Weights of a small autoregressive pixel model.
Training: nadamw at rate 0.0014, batches of 128.
Data: trained on Sentinel-2 satellite tiles (TerraMesh), 28.6 epochs.
Rows from block 3 of a small autoregressive pixel model, named by matrix and row number. Rows with one number belong to one neuron. Each number is 50 + 10 x the weight over its row's rms, rounded and kept within 0 to 99. All counts start at 0.
Before each neuron's rows are labels from the 100 images, of 14976, where the neuron reaches its highest value: "strongest on" is what is common among them. Only what is clearly more common there than usual is listed. The data: Sentinel-2 satellite tiles (TerraMesh).
# fc1: MLP up (model.blocks.3.mlp.fc1.weight, 1536x256), inputs 172-255
# fc2: MLP down (model.blocks.3.mlp.fc2.weight, 256x1536, transposed), outputs 172-255

strongest on: crops; main land cover: crops
fc1.597:59 41 45 71 48 43 50 50 47 50 57 59 52 68 47 61 56 49 62 34 48 54 47 66 38 43 49 53 38 49 38 54 50 43 63 40 41 52 36 60 58 44 45 66 31 45 57 57 35 49 57 56 51 43 52 53 56 42 58 66 38 41 58 56 52 66 45 31 49 47 39 49 28 49 63 47 51 56 45 52 56 50 63 64
fc2.597:47 56 29 68 48 57 40 46 59 43 39 70 59 42 33 51 57 33 43 62 43 63 39 49 49 58 44 58 55 58 45 56 41 51 41 51 19 49 39 43 18 48 44 54 62 47 36 33 56 53 51 52 54 56 47 52 35 55 47 46 54 61 63 72 64 43 48 60 57 50 52 45 38 72 38 40 57 51 43 56 47 64 53 23

strongest on: water; main land cover: water
fc1.116:47 39 49 47 61 50 56 68 63 27 62 48 63 37 59 67 50 49 56 56 65 52 50 32 64 50 39 62 56 47 56 68 59 53 49 58 58 51 46 53 48 61 50 49 45 52 39 55 54 57 60 60 46 53 51 62 48 46 59 51 58 61 51 49 63 54 44 60 53 50 51 56 41 50 52 52 46 48 46 43 59 59 37 55
fc2.116:48 60 46 40 50 57 74 53 44 44 56 52 47 46 58 69 51 41 55 59 61 60 39 44 64 46 56 29 42 60 44 65 47 53 47 58 65 60 34 37 72 37 51 52 37 67 70 39 33 39 59 45 37 55 46 43 66 47 56 45 50 54 46 43 60 59 43 64 59 54 54 57 57 62 44 35 47 58 45 20 44 53 57 64

strongest on: main land cover: trees
fc1.426:51 38 42 21 49 65 51 54 41 45 57 51 60 27 50 50 53 58 36 42 70 48 46 31 49 40 64 50 56 51 44 53 48 48 48 65 56 41 74 50 38 62 56 44 35 48 43 48 62 58 33 59 39 51 55 54 65 41 37 50 55 56 46 32 51 61 63 67 46 52 34 58 41 26 56 53 39 48 50 45 57 56 40 71
fc2.426:54 52 32 72 64 34 64 35 58 49 54 57 73 59 64 62 57 67 51 51 31 59 54 52 56 46 43 52 49 31 57 30 42 49 56 51 45 65 48 54 57 42 67 33 67 68 59 41 50 50 51 58 58 42 55 65 45 72 43 54 47 29 54 61 59 51 54 50 61 51 47 53 49 61 56 45 40 54 30 37 49 41 37 35

strongest on: crops; built area; main land cover: crops
fc1.57:55 45 47 19 50 34 44 50 49 49 55 51 47 48 62 53 37 60 52 58 51 51 35 55 60 48 23 38 45 63 56 42 40 66 49 43 39 57 48 42 54 51 45 59 50 41 59 54 45 52 53 53 49 60 43 38 66 33 46 62 44 71 42 55 51 63 56 55 46 51 48 54 46 20 47 75 43 60 57 48 63 41 52 53
fc2.57:57 44 55 46 42 60 51 48 51 39 65 44 37 56 35 42 30 33 40 56 74 51 68 43 56 42 54 52 74 40 55 40 43 56 65 46 65 34 52 69 57 58 47 40 60 26 65 59 42 42 46 34 61 46 31 61 56 47 57 31 51 42 41 45 68 47 60 43 56 44 46 49 57 69 59 41 56 52 45 44 49 46 47 54

strongest on: snow or ice; main land cover: snow or ice
fc1.434:52 39 71 54 46 40 47 63 58 48 59 53 51 53 51 56 50 47 54 46 43 49 18 50 69 35 58 64 45 67 44 42 22 45 57 65 49 48 57 43 24 48 56 33 52 51 51 49 36 28 45 51 54 49 46 54 47 45 54 43 51 44 69 60 46 60 60 39 40 54 34 62 46 64 81 56 31 34 52 52 54 54 52 45
fc2.434:48 45 38 60 36 38 54 52 63 28 57 46 52 59 50 48 58 48 39 58 36 68 56 53 57 38 49 29 50 53 58 30 50 51 47 36 42 53 49 42 36 55 49 58 49 25 47 57 51 64 42 33 36 42 46 43 45 67 68 57 59 66 51 22 55 54 41 54 65 47 43 52 40 50 56 42 50 43 46 61 48 53 38 85

strongest on: snow or ice; main land cover: snow or ice
fc1.181:34 51 47 71 50 38 57 43 21 32 50 54 62 45 61 47 53 53 57 50 53 47 43 59 48 53 60 49 56 36 41 52 53 43 51 55 62 43 58 62 52 54 48 53 49 38 44 57 39 21 56 61 43 45 44 60 59 50 43 64 44 63 47 40 58 62 36 38 36 54 46 52 44 29 59 60 45 39 47 62 51 47 45 44
fc2.181:48 43 49 67 55 37 46 49 53 40 35 44 39 51 45 40 56 71 46 64 45 49 51 54 50 68 43 55 43 47 42 42 47 57 27 51 28 59 46 54 56 32 29 57 56 46 26 62 35 24 51 42 55 52 49 62 57 37 32 58 39 55 42 43 52 50 70 58 30 64 48 39 62 51 50 59 52 40 54 65 45 46 55 50

strongest on: main land cover: snow or ice
fc1.238:45 44 26 70 55 40 57 45 56 53 46 33 60 39 52 54 53 41 70 56 64 47 42 47 62 42 37 43 56 54 49 53 73 40 56 35 35 36 47 49 44 62 42 52 47 59 59 57 55 49 74 59 47 42 55 48 49 52 40 46 36 38 58 52 43 42 29 56 52 42 68 67 41 46 64 46 51 36 54 46 40 67 56 52
fc2.238:47 57 28 50 52 52 62 54 49 43 61 38 51 60 38 38 67 59 49 55 49 53 71 36 44 51 38 68 33 50 46 51 49 24 50 43 64 41 66 57 58 65 45 43 44 17 74 59 52 55 60 51 43 41 48 38 50 40 37 52 44 41 48 26 48 51 69 45 49 54 51 57 57 57 67 67 52 52 62 43 48 55 35 47

strongest on: water; main land cover: water
fc1.684:49 34 57 60 51 36 49 81 41 39 62 41 60 37 57 52 59 29 53 54 66 51 54 45 60 57 37 48 52 53 51 51 42 50 55 54 61 41 40 41 40 63 48 63 44 55 57 53 39 61 57 65 35 46 58 64 40 59 50 72 53 57 51 49 68 53 28 53 37 48 53 57 47 54 59 55 61 44 47 50 53 47 33 66
fc2.684:48 41 50 57 37 46 40 69 51 55 54 53 53 31 47 44 53 45 48 50 54 56 46 61 39 51 66 51 53 46 55 68 54 51 61 28 52 67 37 57 39 49 52 69 45 23 29 52 29 61 50 54 51 41 51 58 45 41 51 56 49 75 39 48 37 50 45 60 52 51 49 23 56 47 52 44 47 54 51 66 64 58 44 58

strongest on: main land cover: water
fc1.71:39 48 54 31 50 39 50 48 47 43 50 37 55 37 42 40 52 36 43 68 37 61 38 35 66 44 28 62 49 43 58 67 45 46 57 51 39 50 60 46 43 56 33 52 44 57 38 55 38 41 52 57 39 63 50 35 54 60 40 56 52 41 54 51 70 38 50 55 37 60 44 58 30 35 79 52 41 20 56 34 66 42 51 53
fc2.71:48 51 40 51 54 43 51 47 58 37 54 55 41 49 48 52 44 32 52 51 54 49 48 59 49 57 25 54 52 47 55 56 52 50 46 58 68 57 64 26 51 39 55 53 35 59 86 18 48 49 54 83 51 47 46 36 50 57 55 53 55 36 51 43 58 59 55 67 52 57 50 46 47 61 71 45 43 39 24 47 45 52 38 39

strongest on: main land cover: snow or ice
fc1.137:38 26 65 52 52 40 33 83 55 64 62 62 54 39 54 50 69 49 53 40 51 41 40 57 58 41 43 35 46 51 57 62 50 60 74 32 40 65 43 46 46 54 35 49 51 49 52 48 37 43 57 54 45 53 54 55 68 47 47 70 49 59 49 54 43 59 31 44 47 59 59 50 41 33 56 54 46 67 43 51 71 71 53 38
fc2.137:38 52 60 39 49 58 59 54 43 54 62 62 26 62 45 52 37 59 67 65 69 51 47 58 51 33 50 43 43 69 37 56 35 62 47 54 51 52 51 52 40 34 41 43 37 54 62 53 48 35 62 54 46 53 47 60 58 38 50 48 49 64 39 42 53 48 61 41 66 60 58 47 62 49 39 36 46 46 29 38 44 49 53 38

strongest on: main land cover: trees
fc1.686:47 42 51 54 58 43 30 49 43 51 48 65 55 48 36 59 53 44 63 64 61 45 52 36 64 49 55 46 47 43 47 50 43 51 62 45 44 68 40 61 45 48 53 59 61 44 55 52 50 52 53 53 55 48 65 41 29 67 45 42 67 71 77 65 32 33 54 36 44 38 40 44 51 54 66 52 46 46 47 40 36 44 40 50
fc2.686:50 51 52 52 41 52 38 55 66 54 54 55 54 48 25 41 50 49 57 49 47 61 57 29 59 55 45 34 42 52 53 59 50 42 53 71 47 54 34 55 53 59 43 64 57 41 37 31 65 42 50 40 61 48 63 43 51 38 50 49 54 61 45 42 36 47 62 56 50 47 48 43 67 46 55 51 68 44 38 64 62 48 47 51

strongest on: main land cover: snow or ice
fc1.11:48 63 55 69 63 58 30 68 58 51 47 52 43 38 63 56 68 59 46 34 32 41 20 61 48 51 54 60 58 59 64 53 53 52 60 43 36 49 50 65 36 47 48 50 52 40 47 39 45 50 52 44 47 45 52 59 42 43 46 56 52 43 47 47 54 45 44 65 46 67 42 54 46 46 49 47 63 53 49 48 58 60 67 74
fc2.11:53 56 72 42 43 56 60 74 21 53 45 43 52 44 60 48 50 45 45 58 44 46 58 46 45 44 49 28 77 41 47 74 40 46 55 50 64 57 57 48 38 48 53 51 50 50 18 53 40 52 40 56 55 54 58 52 56 50 42 63 51 61 52 53 25 52 69 51 36 48 52 44 39 48 33 49 44 40 60 29 70 54 44 54

strongest on: water; main land cover: water; clouds
fc1.158:65 37 33 66 64 38 54 43 60 50 64 41 59 55 45 45 53 45 51 70 61 54 48 46 52 52 50 42 42 48 65 45 61 47 43 54 53 51 45 56 56 49 41 37 52 50 52 75 41 47 46 74 31 40 49 56 57 46 47 46 51 39 53 23 59 56 57 62 58 48 52 63 58 44 48 60 68 48 50 46 50 48 48 39
fc2.158:46 54 64 49 52 55 66 45 43 38 30 66 56 61 47 50 45 33 46 22 56 50 61 59 44 63 36 52 43 33 41 68 72 58 41 55 16 64 48 29 65 64 55 57 51 58 27 46 53 52 61 58 60 47 49 41 49 42 63 47 50 52 54 73 38 55 40 60 49 53 49 52 49 51 52 37 43 54 46 33 49 27 42 39

strongest on: water; main land cover: water
fc1.612:47 43 81 56 53 55 42 54 57 38 47 35 37 56 46 51 62 51 44 54 42 39 40 59 73 48 49 50 59 65 67 56 43 58 52 38 33 44 49 49 53 45 56 41 65 66 51 42 61 50 34 39 49 45 47 48 35 42 42 42 69 31 66 37 59 53 65 39 39 54 40 57 34 40 41 41 37 41 43 40 36 42 35 49
fc2.612:49 48 28 42 47 50 56 51 33 72 59 56 51 55 74 50 52 59 59 42 51 56 51 52 48 43 60 33 48 29 42 56 38 47 45 52 61 37 41 58 69 51 40 44 36 51 56 52 49 56 51 59 46 64 52 46 45 27 57 48 40 58 44 54 44 56 48 45 77 56 55 47 48 42 22 54 42 57 49 52 59 62 58 44

strongest on: trees; main land cover: trees; clouds
fc1.602:41 43 59 53 47 48 30 66 55 57 46 48 66 50 51 53 63 44 47 51 61 55 42 58 44 26 54 45 45 46 55 64 44 43 52 52 39 56 59 63 40 56 51 37 41 57 65 66 61 56 54 71 52 33 50 51 44 70 52 52 38 40 58 43 53 52 44 51 60 62 27 55 41 53 54 57 52 44 56 45 51 40 46 65
fc2.602:47 50 57 58 62 45 26 39 38 56 45 50 62 55 57 41 68 54 53 57 57 34 80 52 50 40 51 56 55 48 47 46 42 48 43 46 41 64 65 30 65 50 51 51 57 56 30 52 54 51 42 57 55 48 54 51 42 53 56 52 49 27 56 62 48 57 63 53 32 57 47 48 55 45 49 34 58 39 49 68 63 59 50 55

strongest on: main land cover: trees; main land cover: water
fc1.311:41 40 58 42 50 54 45 68 65 38 49 51 46 61 61 44 60 49 61 65 54 38 45 49 57 42 55 63 55 64 49 44 45 42 58 55 54 55 49 59 63 62 61 32 44 67 56 29 57 70 39 57 48 42 60 34 48 71 43 42 28 41 58 41 50 44 30 52 44 39 51 65 43 56 56 51 57 55 67 62 48 35 42 52
fc2.311:38 52 61 62 53 51 48 41 43 32 52 58 51 28 29 59 51 40 52 53 39 46 51 46 52 57 49 59 42 59 52 47 28 44 57 63 59 62 22 48 79 45 73 48 58 49 40 43 61 58 30 46 72 55 53 55 56 56 65 50 50 42 45 31 59 45 64 64 47 40 50 52 51 51 50 51 47 30 46 75 34 42 47 52

strongest on: main land cover: water
fc1.646:63 42 54 23 57 23 24 61 69 56 53 49 54 47 49 52 33 42 51 43 45 52 49 39 56 54 42 62 56 34 58 42 31 46 45 42 44 32 57 60 70 45 51 39 49 53 51 50 57 59 46 59 43 54 57 38 47 40 45 68 49 55 51 48 23 47 45 47 46 45 46 60 43 43 58 54 57 41 74 54 40 27 36 52
fc2.646:43 54 66 64 48 62 53 46 38 70 46 51 45 50 77 66 54 55 53 40 64 49 61 53 47 60 43 35 55 54 39 62 64 61 48 49 54 56 41 48 42 58 43 56 53 52 48 50 41 40 56 55 39 55 51 65 59 56 44 38 43 55 55 62 82 45 23 68 62 51 49 53 59 40 38 59 44 48 43 33 59 55 55 52

strongest on: water; main land cover: water
fc1.36:61 39 54 63 53 49 43 54 58 49 47 46 44 37 32 55 57 34 54 52 73 42 47 35 60 50 35 56 61 33 62 49 42 38 55 49 48 50 37 43 59 56 63 37 41 43 55 50 30 54 35 54 45 48 55 52 43 70 53 62 44 35 56 36 51 45 57 47 68 56 57 49 48 54 62 44 71 38 48 24 58 54 37 57
fc2.36:57 53 34 40 54 45 43 46 54 44 35 46 48 62 62 52 38 44 46 45 59 57 56 49 66 39 53 42 33 34 48 31 59 53 44 57 40 50 46 39 55 43 49 47 55 37 42 50 44 44 47 50 61 43 65 48 58 53 31 57 59 50 65 83 28 47 68 46 46 59 52 46 49 70 74 52 68 57 50 50 52 51 65 75

strongest on: trees; clouds
fc1.117:54 57 58 40 43 39 42 61 42 51 44 47 56 30 54 45 50 45 60 33 46 57 38 47 68 71 47 71 45 59 52 60 64 49 58 52 52 41 66 44 46 55 74 58 50 48 45 40 52 53 36 55 84 51 49 50 50 55 62 46 32 42 42 48 66 45 53 51 37 60 60 36 59 64 44 59 64 51 44 58 55 40 56 78
fc2.117:35 50 57 52 52 58 60 40 55 45 52 56 35 71 46 48 46 71 49 50 74 53 54 46 51 48 49 54 42 49 55 58 40 50 45 62 54 45 38 31 49 73 47 56 49 45 35 50 57 44 44 56 50 48 51 48 49 59 61 42 63 52 71 35 47 59 51 46 57 74 61 63 58 50 22 70 46 30 80 38 57 67 55 53

strongest on: water; main land cover: water
fc1.626:60 34 53 74 49 54 59 37 40 48 54 62 47 43 68 56 57 47 53 49 61 30 50 43 47 45 50 51 44 23 50 62 30 50 50 43 46 61 62 53 49 43 49 43 58 65 51 59 41 56 56 60 53 53 50 60 55 64 51 50 44 56 59 71 53 61 52 38 47 43 41 52 54 37 55 63 45 44 50 41 47 38 52 48
fc2.626:50 47 65 66 65 46 43 45 51 46 48 48 41 56 64 57 40 47 45 53 62 40 51 73 46 46 55 61 62 66 39 47 76 46 56 49 43 54 28 58 53 46 43 50 77 60 62 56 63 41 45 46 60 48 62 46 43 43 54 52 38 48 63 43 45 26 47 25 54 46 42 49 57 45 57 60 46 54 42 38 39 48 49 50

strongest on: snow or ice; main land cover: snow or ice
fc1.526:51 31 41 58 58 52 47 59 49 59 59 39 50 57 47 44 57 46 48 41 64 47 33 43 58 54 59 54 43 59 59 61 44 47 65 29 62 38 55 58 43 64 49 48 58 31 53 53 34 38 56 57 34 59 39 63 39 43 52 61 55 61 56 53 55 55 50 42 31 57 56 54 51 53 48 51 40 47 48 34 57 58 46 40
fc2.526:48 46 27 47 44 59 57 67 71 54 43 55 48 32 52 41 66 61 60 68 42 49 57 47 56 53 53 50 53 66 55 44 36 63 30 53 30 47 36 44 55 41 39 60 37 30 63 48 41 69 54 53 53 34 48 47 47 53 48 59 61 61 51 47 38 59 46 43 64 63 51 50 61 57 34 37 43 54 45 58 48 45 41 62

strongest on: main land cover: trees; main land cover: water
fc1.669:60 46 42 64 47 50 37 52 52 49 49 35 63 43 50 49 64 40 43 59 54 46 31 47 53 53 35 46 52 45 54 60 69 47 55 70 39 56 33 30 52 57 43 41 44 59 54 56 62 44 55 75 35 36 44 60 39 68 31 46 44 44 60 49 67 53 52 53 55 54 47 52 48 65 67 52 72 65 50 46 41 64 51 45
fc2.669:48 54 48 46 34 42 68 58 64 40 47 58 41 68 47 44 31 44 51 10 47 47 60 59 40 42 43 43 50 42 70 45 40 63 55 47 58 40 58 53 41 61 57 66 47 45 50 58 45 72 48 49 56 56 48 40 48 42 68 63 55 53 47 47 41 45 29 32 62 36 49 61 57 35 41 63 43 44 41 58 57 41 59 35

strongest on: main land cover: rangeland
fc1.391:68 55 78 46 63 53 59 50 50 57 55 49 37 45 68 48 47 51 51 63 58 38 56 60 62 36 44 52 52 51 55 61 57 59 60 50 55 33 58 60 50 51 70 42 50 60 66 42 36 48 53 45 46 71 39 61 44 43 55 28 45 58 52 37 67 43 57 39 54 46 56 61 48 50 39 42 49 40 66 49 63 43 50 56
fc2.391:57 76 83 44 63 60 56 46 57 43 48 42 41 42 63 55 46 44 49 58 66 37 34 46 53 46 59 56 49 50 55 45 54 28 55 64 65 41 71 43 46 45 61 45 64 60 60 67 51 48 36 37 52 69 34 42 38 35 59 35 51 49 54 57 55 58 61 29 35 28 48 53 49 49 41 63 60 53 69 43 42 52 52 45

strongest on: clouds; snow or ice; main land cover: trees
fc1.245:63 48 42 54 58 48 60 69 62 34 57 46 52 56 45 51 57 50 53 62 51 58 45 52 56 45 53 51 31 59 38 59 59 42 40 60 53 35 51 44 44 78 78 46 36 40 70 71 43 65 44 49 41 48 54 55 50 52 59 61 40 43 51 61 51 61 47 48 49 53 52 56 47 52 69 28 49 43 71 48 51 53 36 55
fc2.245:49 45 63 42 54 42 56 58 52 54 43 45 51 50 47 58 39 49 49 47 57 47 56 45 46 55 31 69 51 54 45 51 38 83 41 39 58 51 45 37 52 36 63 67 45 66 27 73 34 50 55 61 40 48 37 65 50 54 46 49 48 49 35 47 41 38 49 53 56 34 52 43 42 59 39 30 54 48 59 35 49 32 48 49

strongest on: main land cover: snow or ice
fc1.55:47 54 63 55 46 55 49 60 46 67 48 63 36 51 53 33 49 50 56 55 55 57 50 38 39 52 67 69 43 69 54 68 40 47 64 58 16 35 62 52 65 55 54 56 50 49 64 51 55 60 56 50 65 46 46 61 31 53 59 57 48 52 43 64 56 45 52 31 48 37 69 48 47 57 52 51 52 27 50 39 49 28 48 48
fc2.55:43 42 51 58 44 51 69 58 17 49 58 49 39 43 58 77 54 52 49 70 61 58 32 42 63 39 41 54 57 66 48 47 45 55 56 54 57 37 39 53 47 45 57 38 36 49 51 46 32 51 50 56 39 42 34 53 50 49 53 25 44 63 54 48 53 59 48 62 58 37 54 47 48 47 50 68 44 65 74 51 43 72 47 54

strongest on: main land cover: water
fc1.760:46 37 49 35 48 51 52 47 54 41 52 57 36 55 61 49 62 51 52 66 44 37 47 55 67 53 46 39 38 40 57 65 58 62 54 64 51 47 63 59 37 58 42 30 42 52 40 55 48 46 55 59 31 57 44 39 44 69 50 72 52 71 69 58 63 52 54 54 62 59 57 51 38 48 53 66 45 46 54 38 51 41 48 38
fc2.760:43 48 36 31 36 59 66 29 44 37 59 34 62 63 45 46 61 58 48 50 57 54 37 36 53 52 41 63 74 66 43 67 70 58 64 48 51 56 41 48 45 40 56 54 53 52 46 58 62 45 48 46 61 55 43 38 56 39 54 52 60 48 47 71 38 60 21 63 43 51 49 66 65 52 53 60 50 27 46 51 57 48 49 61

strongest on: main land cover: trees
fc1.141:46 38 45 43 45 34 53 49 44 32 50 48 53 37 55 50 46 64 47 64 70 65 38 48 61 47 37 45 50 48 60 49 63 52 59 52 37 53 57 62 48 66 44 56 59 72 44 43 54 46 51 68 62 47 52 54 56 42 54 50 40 57 52 44 58 61 51 65 51 48 40 62 36 46 59 36 31 64 61 45 50 53 43 65
fc2.141:45 63 46 66 37 42 60 59 33 44 26 55 45 54 56 41 37 39 42 39 45 53 70 66 59 42 42 57 42 53 58 48 57 41 63 38 53 46 61 66 33 67 51 45 53 30 56 32 64 47 64 50 42 52 51 48 49 63 53 58 34 57 58 55 60 58 62 32 45 63 48 42 67 55 36 41 40 59 51 60 63 53 36 52

strongest on: clouds; main land cover: water
fc1.486:51 42 61 45 53 52 49 64 49 43 46 40 51 41 54 36 57 59 45 54 52 33 42 50 49 50 34 46 48 66 60 60 34 55 54 45 67 54 53 72 49 73 49 16 46 37 42 41 56 37 47 65 43 65 44 55 48 60 50 44 43 65 53 51 45 55 62 52 52 50 47 63 58 45 58 62 63 58 56 45 54 42 47 39
fc2.486:47 49 53 38 66 44 54 50 32 37 54 52 56 60 34 58 35 60 46 24 58 48 67 63 42 47 29 30 66 34 57 54 80 49 56 49 35 59 51 53 58 34 46 61 46 71 58 63 31 52 54 61 47 50 60 47 58 45 40 54 55 46 55 57 57 49 64 32 56 57 47 55 61 42 55 54 44 36 43 39 26 48 57 55

strongest on: trees; main land cover: trees
fc1.490:40 49 53 40 49 49 33 49 47 52 46 61 59 67 61 37 64 63 50 46 48 65 47 48 60 33 44 48 43 58 48 70 55 53 48 33 35 70 59 66 69 55 54 37 49 53 60 52 54 49 51 51 42 42 36 39 34 57 60 42 52 69 42 47 53 81 47 49 47 53 39 53 40 37 43 60 58 53 47 51 52 57 42 50
fc2.490:60 46 53 38 49 43 40 49 50 58 22 42 51 52 48 53 51 37 41 29 75 43 63 51 49 62 50 45 72 36 57 45 46 34 54 26 61 63 48 65 34 43 53 49 45 47 58 42 44 60 48 55 51 58 61 52 64 48 27 51 61 42 57 48 45 48 63 40 44 44 47 57 62 43 63 65 49 40 36 50 55 47 53 48

strongest on: water; main land cover: water
fc1.208:38 50 54 70 46 34 32 61 40 58 48 69 73 43 42 56 62 64 54 43 52 59 56 40 47 63 58 56 52 62 53 53 62 60 60 52 52 54 59 51 59 56 70 49 46 50 49 54 47 60 45 43 47 39 48 56 55 59 57 72 53 49 51 31 53 50 31 50 53 62 52 42 49 38 55 37 46 50 52 49 52 59 33 56
fc2.208:38 61 45 36 41 51 49 60 31 46 43 74 52 51 45 30 46 60 42 51 43 58 39 48 54 49 54 43 41 70 48 71 37 34 61 38 31 53 50 36 34 63 48 60 53 55 32 53 52 43 57 33 61 56 50 42 57 43 56 71 38 80 56 50 34 58 46 53 49 52 49 30 66 58 43 66 42 49 34 56 54 37 59 51

strongest on: main land cover: snow or ice
fc1.757:49 38 52 69 50 39 61 60 48 44 51 55 47 40 49 61 54 53 70 58 69 40 60 52 69 47 43 61 51 67 58 49 53 50 61 38 51 49 50 64 54 59 36 67 57 44 53 55 36 48 53 60 55 53 44 60 60 61 45 43 40 51 54 31 62 51 51 42 30 45 41 55 48 51 53 42 36 57 41 55 56 65 65 51
fc2.757:36 51 57 65 49 37 66 72 34 62 59 60 31 55 57 48 38 49 52 47 63 42 71 70 45 40 66 53 55 70 56 35 54 41 48 34 49 37 52 57 47 46 50 65 50 39 50 45 39 60 53 61 48 52 57 65 55 50 47 41 40 42 50 55 57 55 41 26 53 52 50 55 39 46 36 57 38 56 42 66 52 62 46 40

strongest on: main land cover: water
fc1.108:57 50 54 65 55 64 55 78 56 34 46 35 45 51 52 57 52 29 59 54 68 42 45 38 82 53 36 59 52 53 43 46 36 61 56 58 46 43 54 57 52 67 46 44 32 43 57 46 56 55 50 57 34 40 48 48 41 59 49 40 52 40 50 32 63 62 60 75 39 65 59 56 48 47 46 55 56 40 54 50 58 29 47 48
fc2.108:57 58 70 40 60 50 51 31 52 55 38 59 37 49 47 46 47 39 45 52 37 52 42 52 61 51 41 55 30 42 51 42 50 51 47 48 31 47 39 52 62 41 38 48 57 50 53 45 44 45 56 47 47 63 53 36 40 46 50 42 49 45 65 53 57 67 51 45 35 66 51 55 36 33 46 44 52 55 59 17 29 54 49 48

strongest on: main land cover: rangeland
fc1.297:46 47 46 53 54 40 53 43 46 64 72 49 42 66 49 45 50 54 48 57 51 48 36 46 66 47 32 64 50 33 50 49 65 41 39 56 42 33 38 60 46 45 55 43 38 51 43 48 41 48 46 67 47 50 46 54 37 53 52 60 61 51 59 39 38 50 35 33 50 53 53 59 52 50 40 52 57 39 64 35 52 32 36 51
fc2.297:54 43 47 47 53 60 35 55 54 61 55 54 59 50 48 66 58 48 55 43 38 52 27 51 55 52 54 40 38 60 49 66 62 43 46 60 60 35 75 61 42 70 59 40 48 42 52 40 40 44 46 50 49 62 50 62 58 43 66 52 50 46 52 53 31 44 63 49 49 41 52 39 65 55 49 57 56 45 63 42 56 58 49 54

strongest on: clouds
fc1.166:66 49 47 54 67 58 41 45 37 54 53 54 55 54 49 50 61 50 51 52 33 51 26 50 49 53 49 40 39 72 37 57 54 45 62 54 52 57 30 62 58 57 76 34 54 28 49 61 55 59 33 55 49 49 58 43 41 35 47 69 56 39 62 38 58 47 60 36 55 50 44 54 60 46 55 50 62 55 63 31 46 55 34 44
fc2.166:49 51 44 42 44 48 64 48 37 69 33 51 26 61 60 39 38 48 57 28 69 49 65 53 47 54 30 51 43 32 43 49 68 36 44 42 57 58 54 40 51 73 52 53 43 44 54 58 36 53 57 60 43 31 44 52 49 48 42 45 39 48 46 82 45 54 32 37 40 63 51 57 43 62 51 58 43 53 62 52 51 27 53 46

strongest on: main land cover: water
fc1.536:50 58 76 31 56 44 30 68 45 36 69 52 48 64 43 50 48 49 43 55 48 54 48 55 60 48 54 57 37 75 45 65 51 50 56 55 34 49 40 36 50 81 60 37 48 53 46 37 40 57 55 52 33 59 56 50 37 64 47 46 55 65 53 57 59 42 49 49 49 61 48 49 56 45 64 56 53 64 40 30 55 57 47 57
fc2.536:51 62 56 55 83 54 54 39 43 43 63 51 65 69 65 50 33 43 29 54 40 46 57 59 44 33 39 40 28 50 42 47 45 56 64 54 39 59 25 54 67 67 49 31 59 42 43 52 54 54 48 55 52 59 52 47 36 51 48 53 48 65 53 52 55 45 46 48 44 57 51 46 48 41 61 62 63 66 64 40 38 70 50 53

strongest on: main land cover: water
fc1.474:58 43 65 46 49 44 49 47 41 50 73 52 52 54 52 58 41 43 49 71 46 49 43 34 64 44 40 55 62 47 55 51 58 53 65 55 49 48 31 31 27 67 50 33 53 52 60 58 42 49 62 41 48 40 61 58 59 50 46 54 59 62 62 74 56 46 54 46 45 53 40 48 52 61 62 56 54 36 50 45 54 39 25 40
fc2.474:52 38 52 52 45 66 39 52 74 52 65 40 42 52 31 39 71 60 40 58 43 40 29 38 46 69 38 58 51 52 61 68 52 57 53 43 48 41 24 57 45 71 50 49 58 48 52 49 54 44 55 31 51 39 46 39 50 43 54 63 44 39 45 43 81 48 48 63 66 57 48 49 44 57 39 42 44 43 52 31 58 54 55 44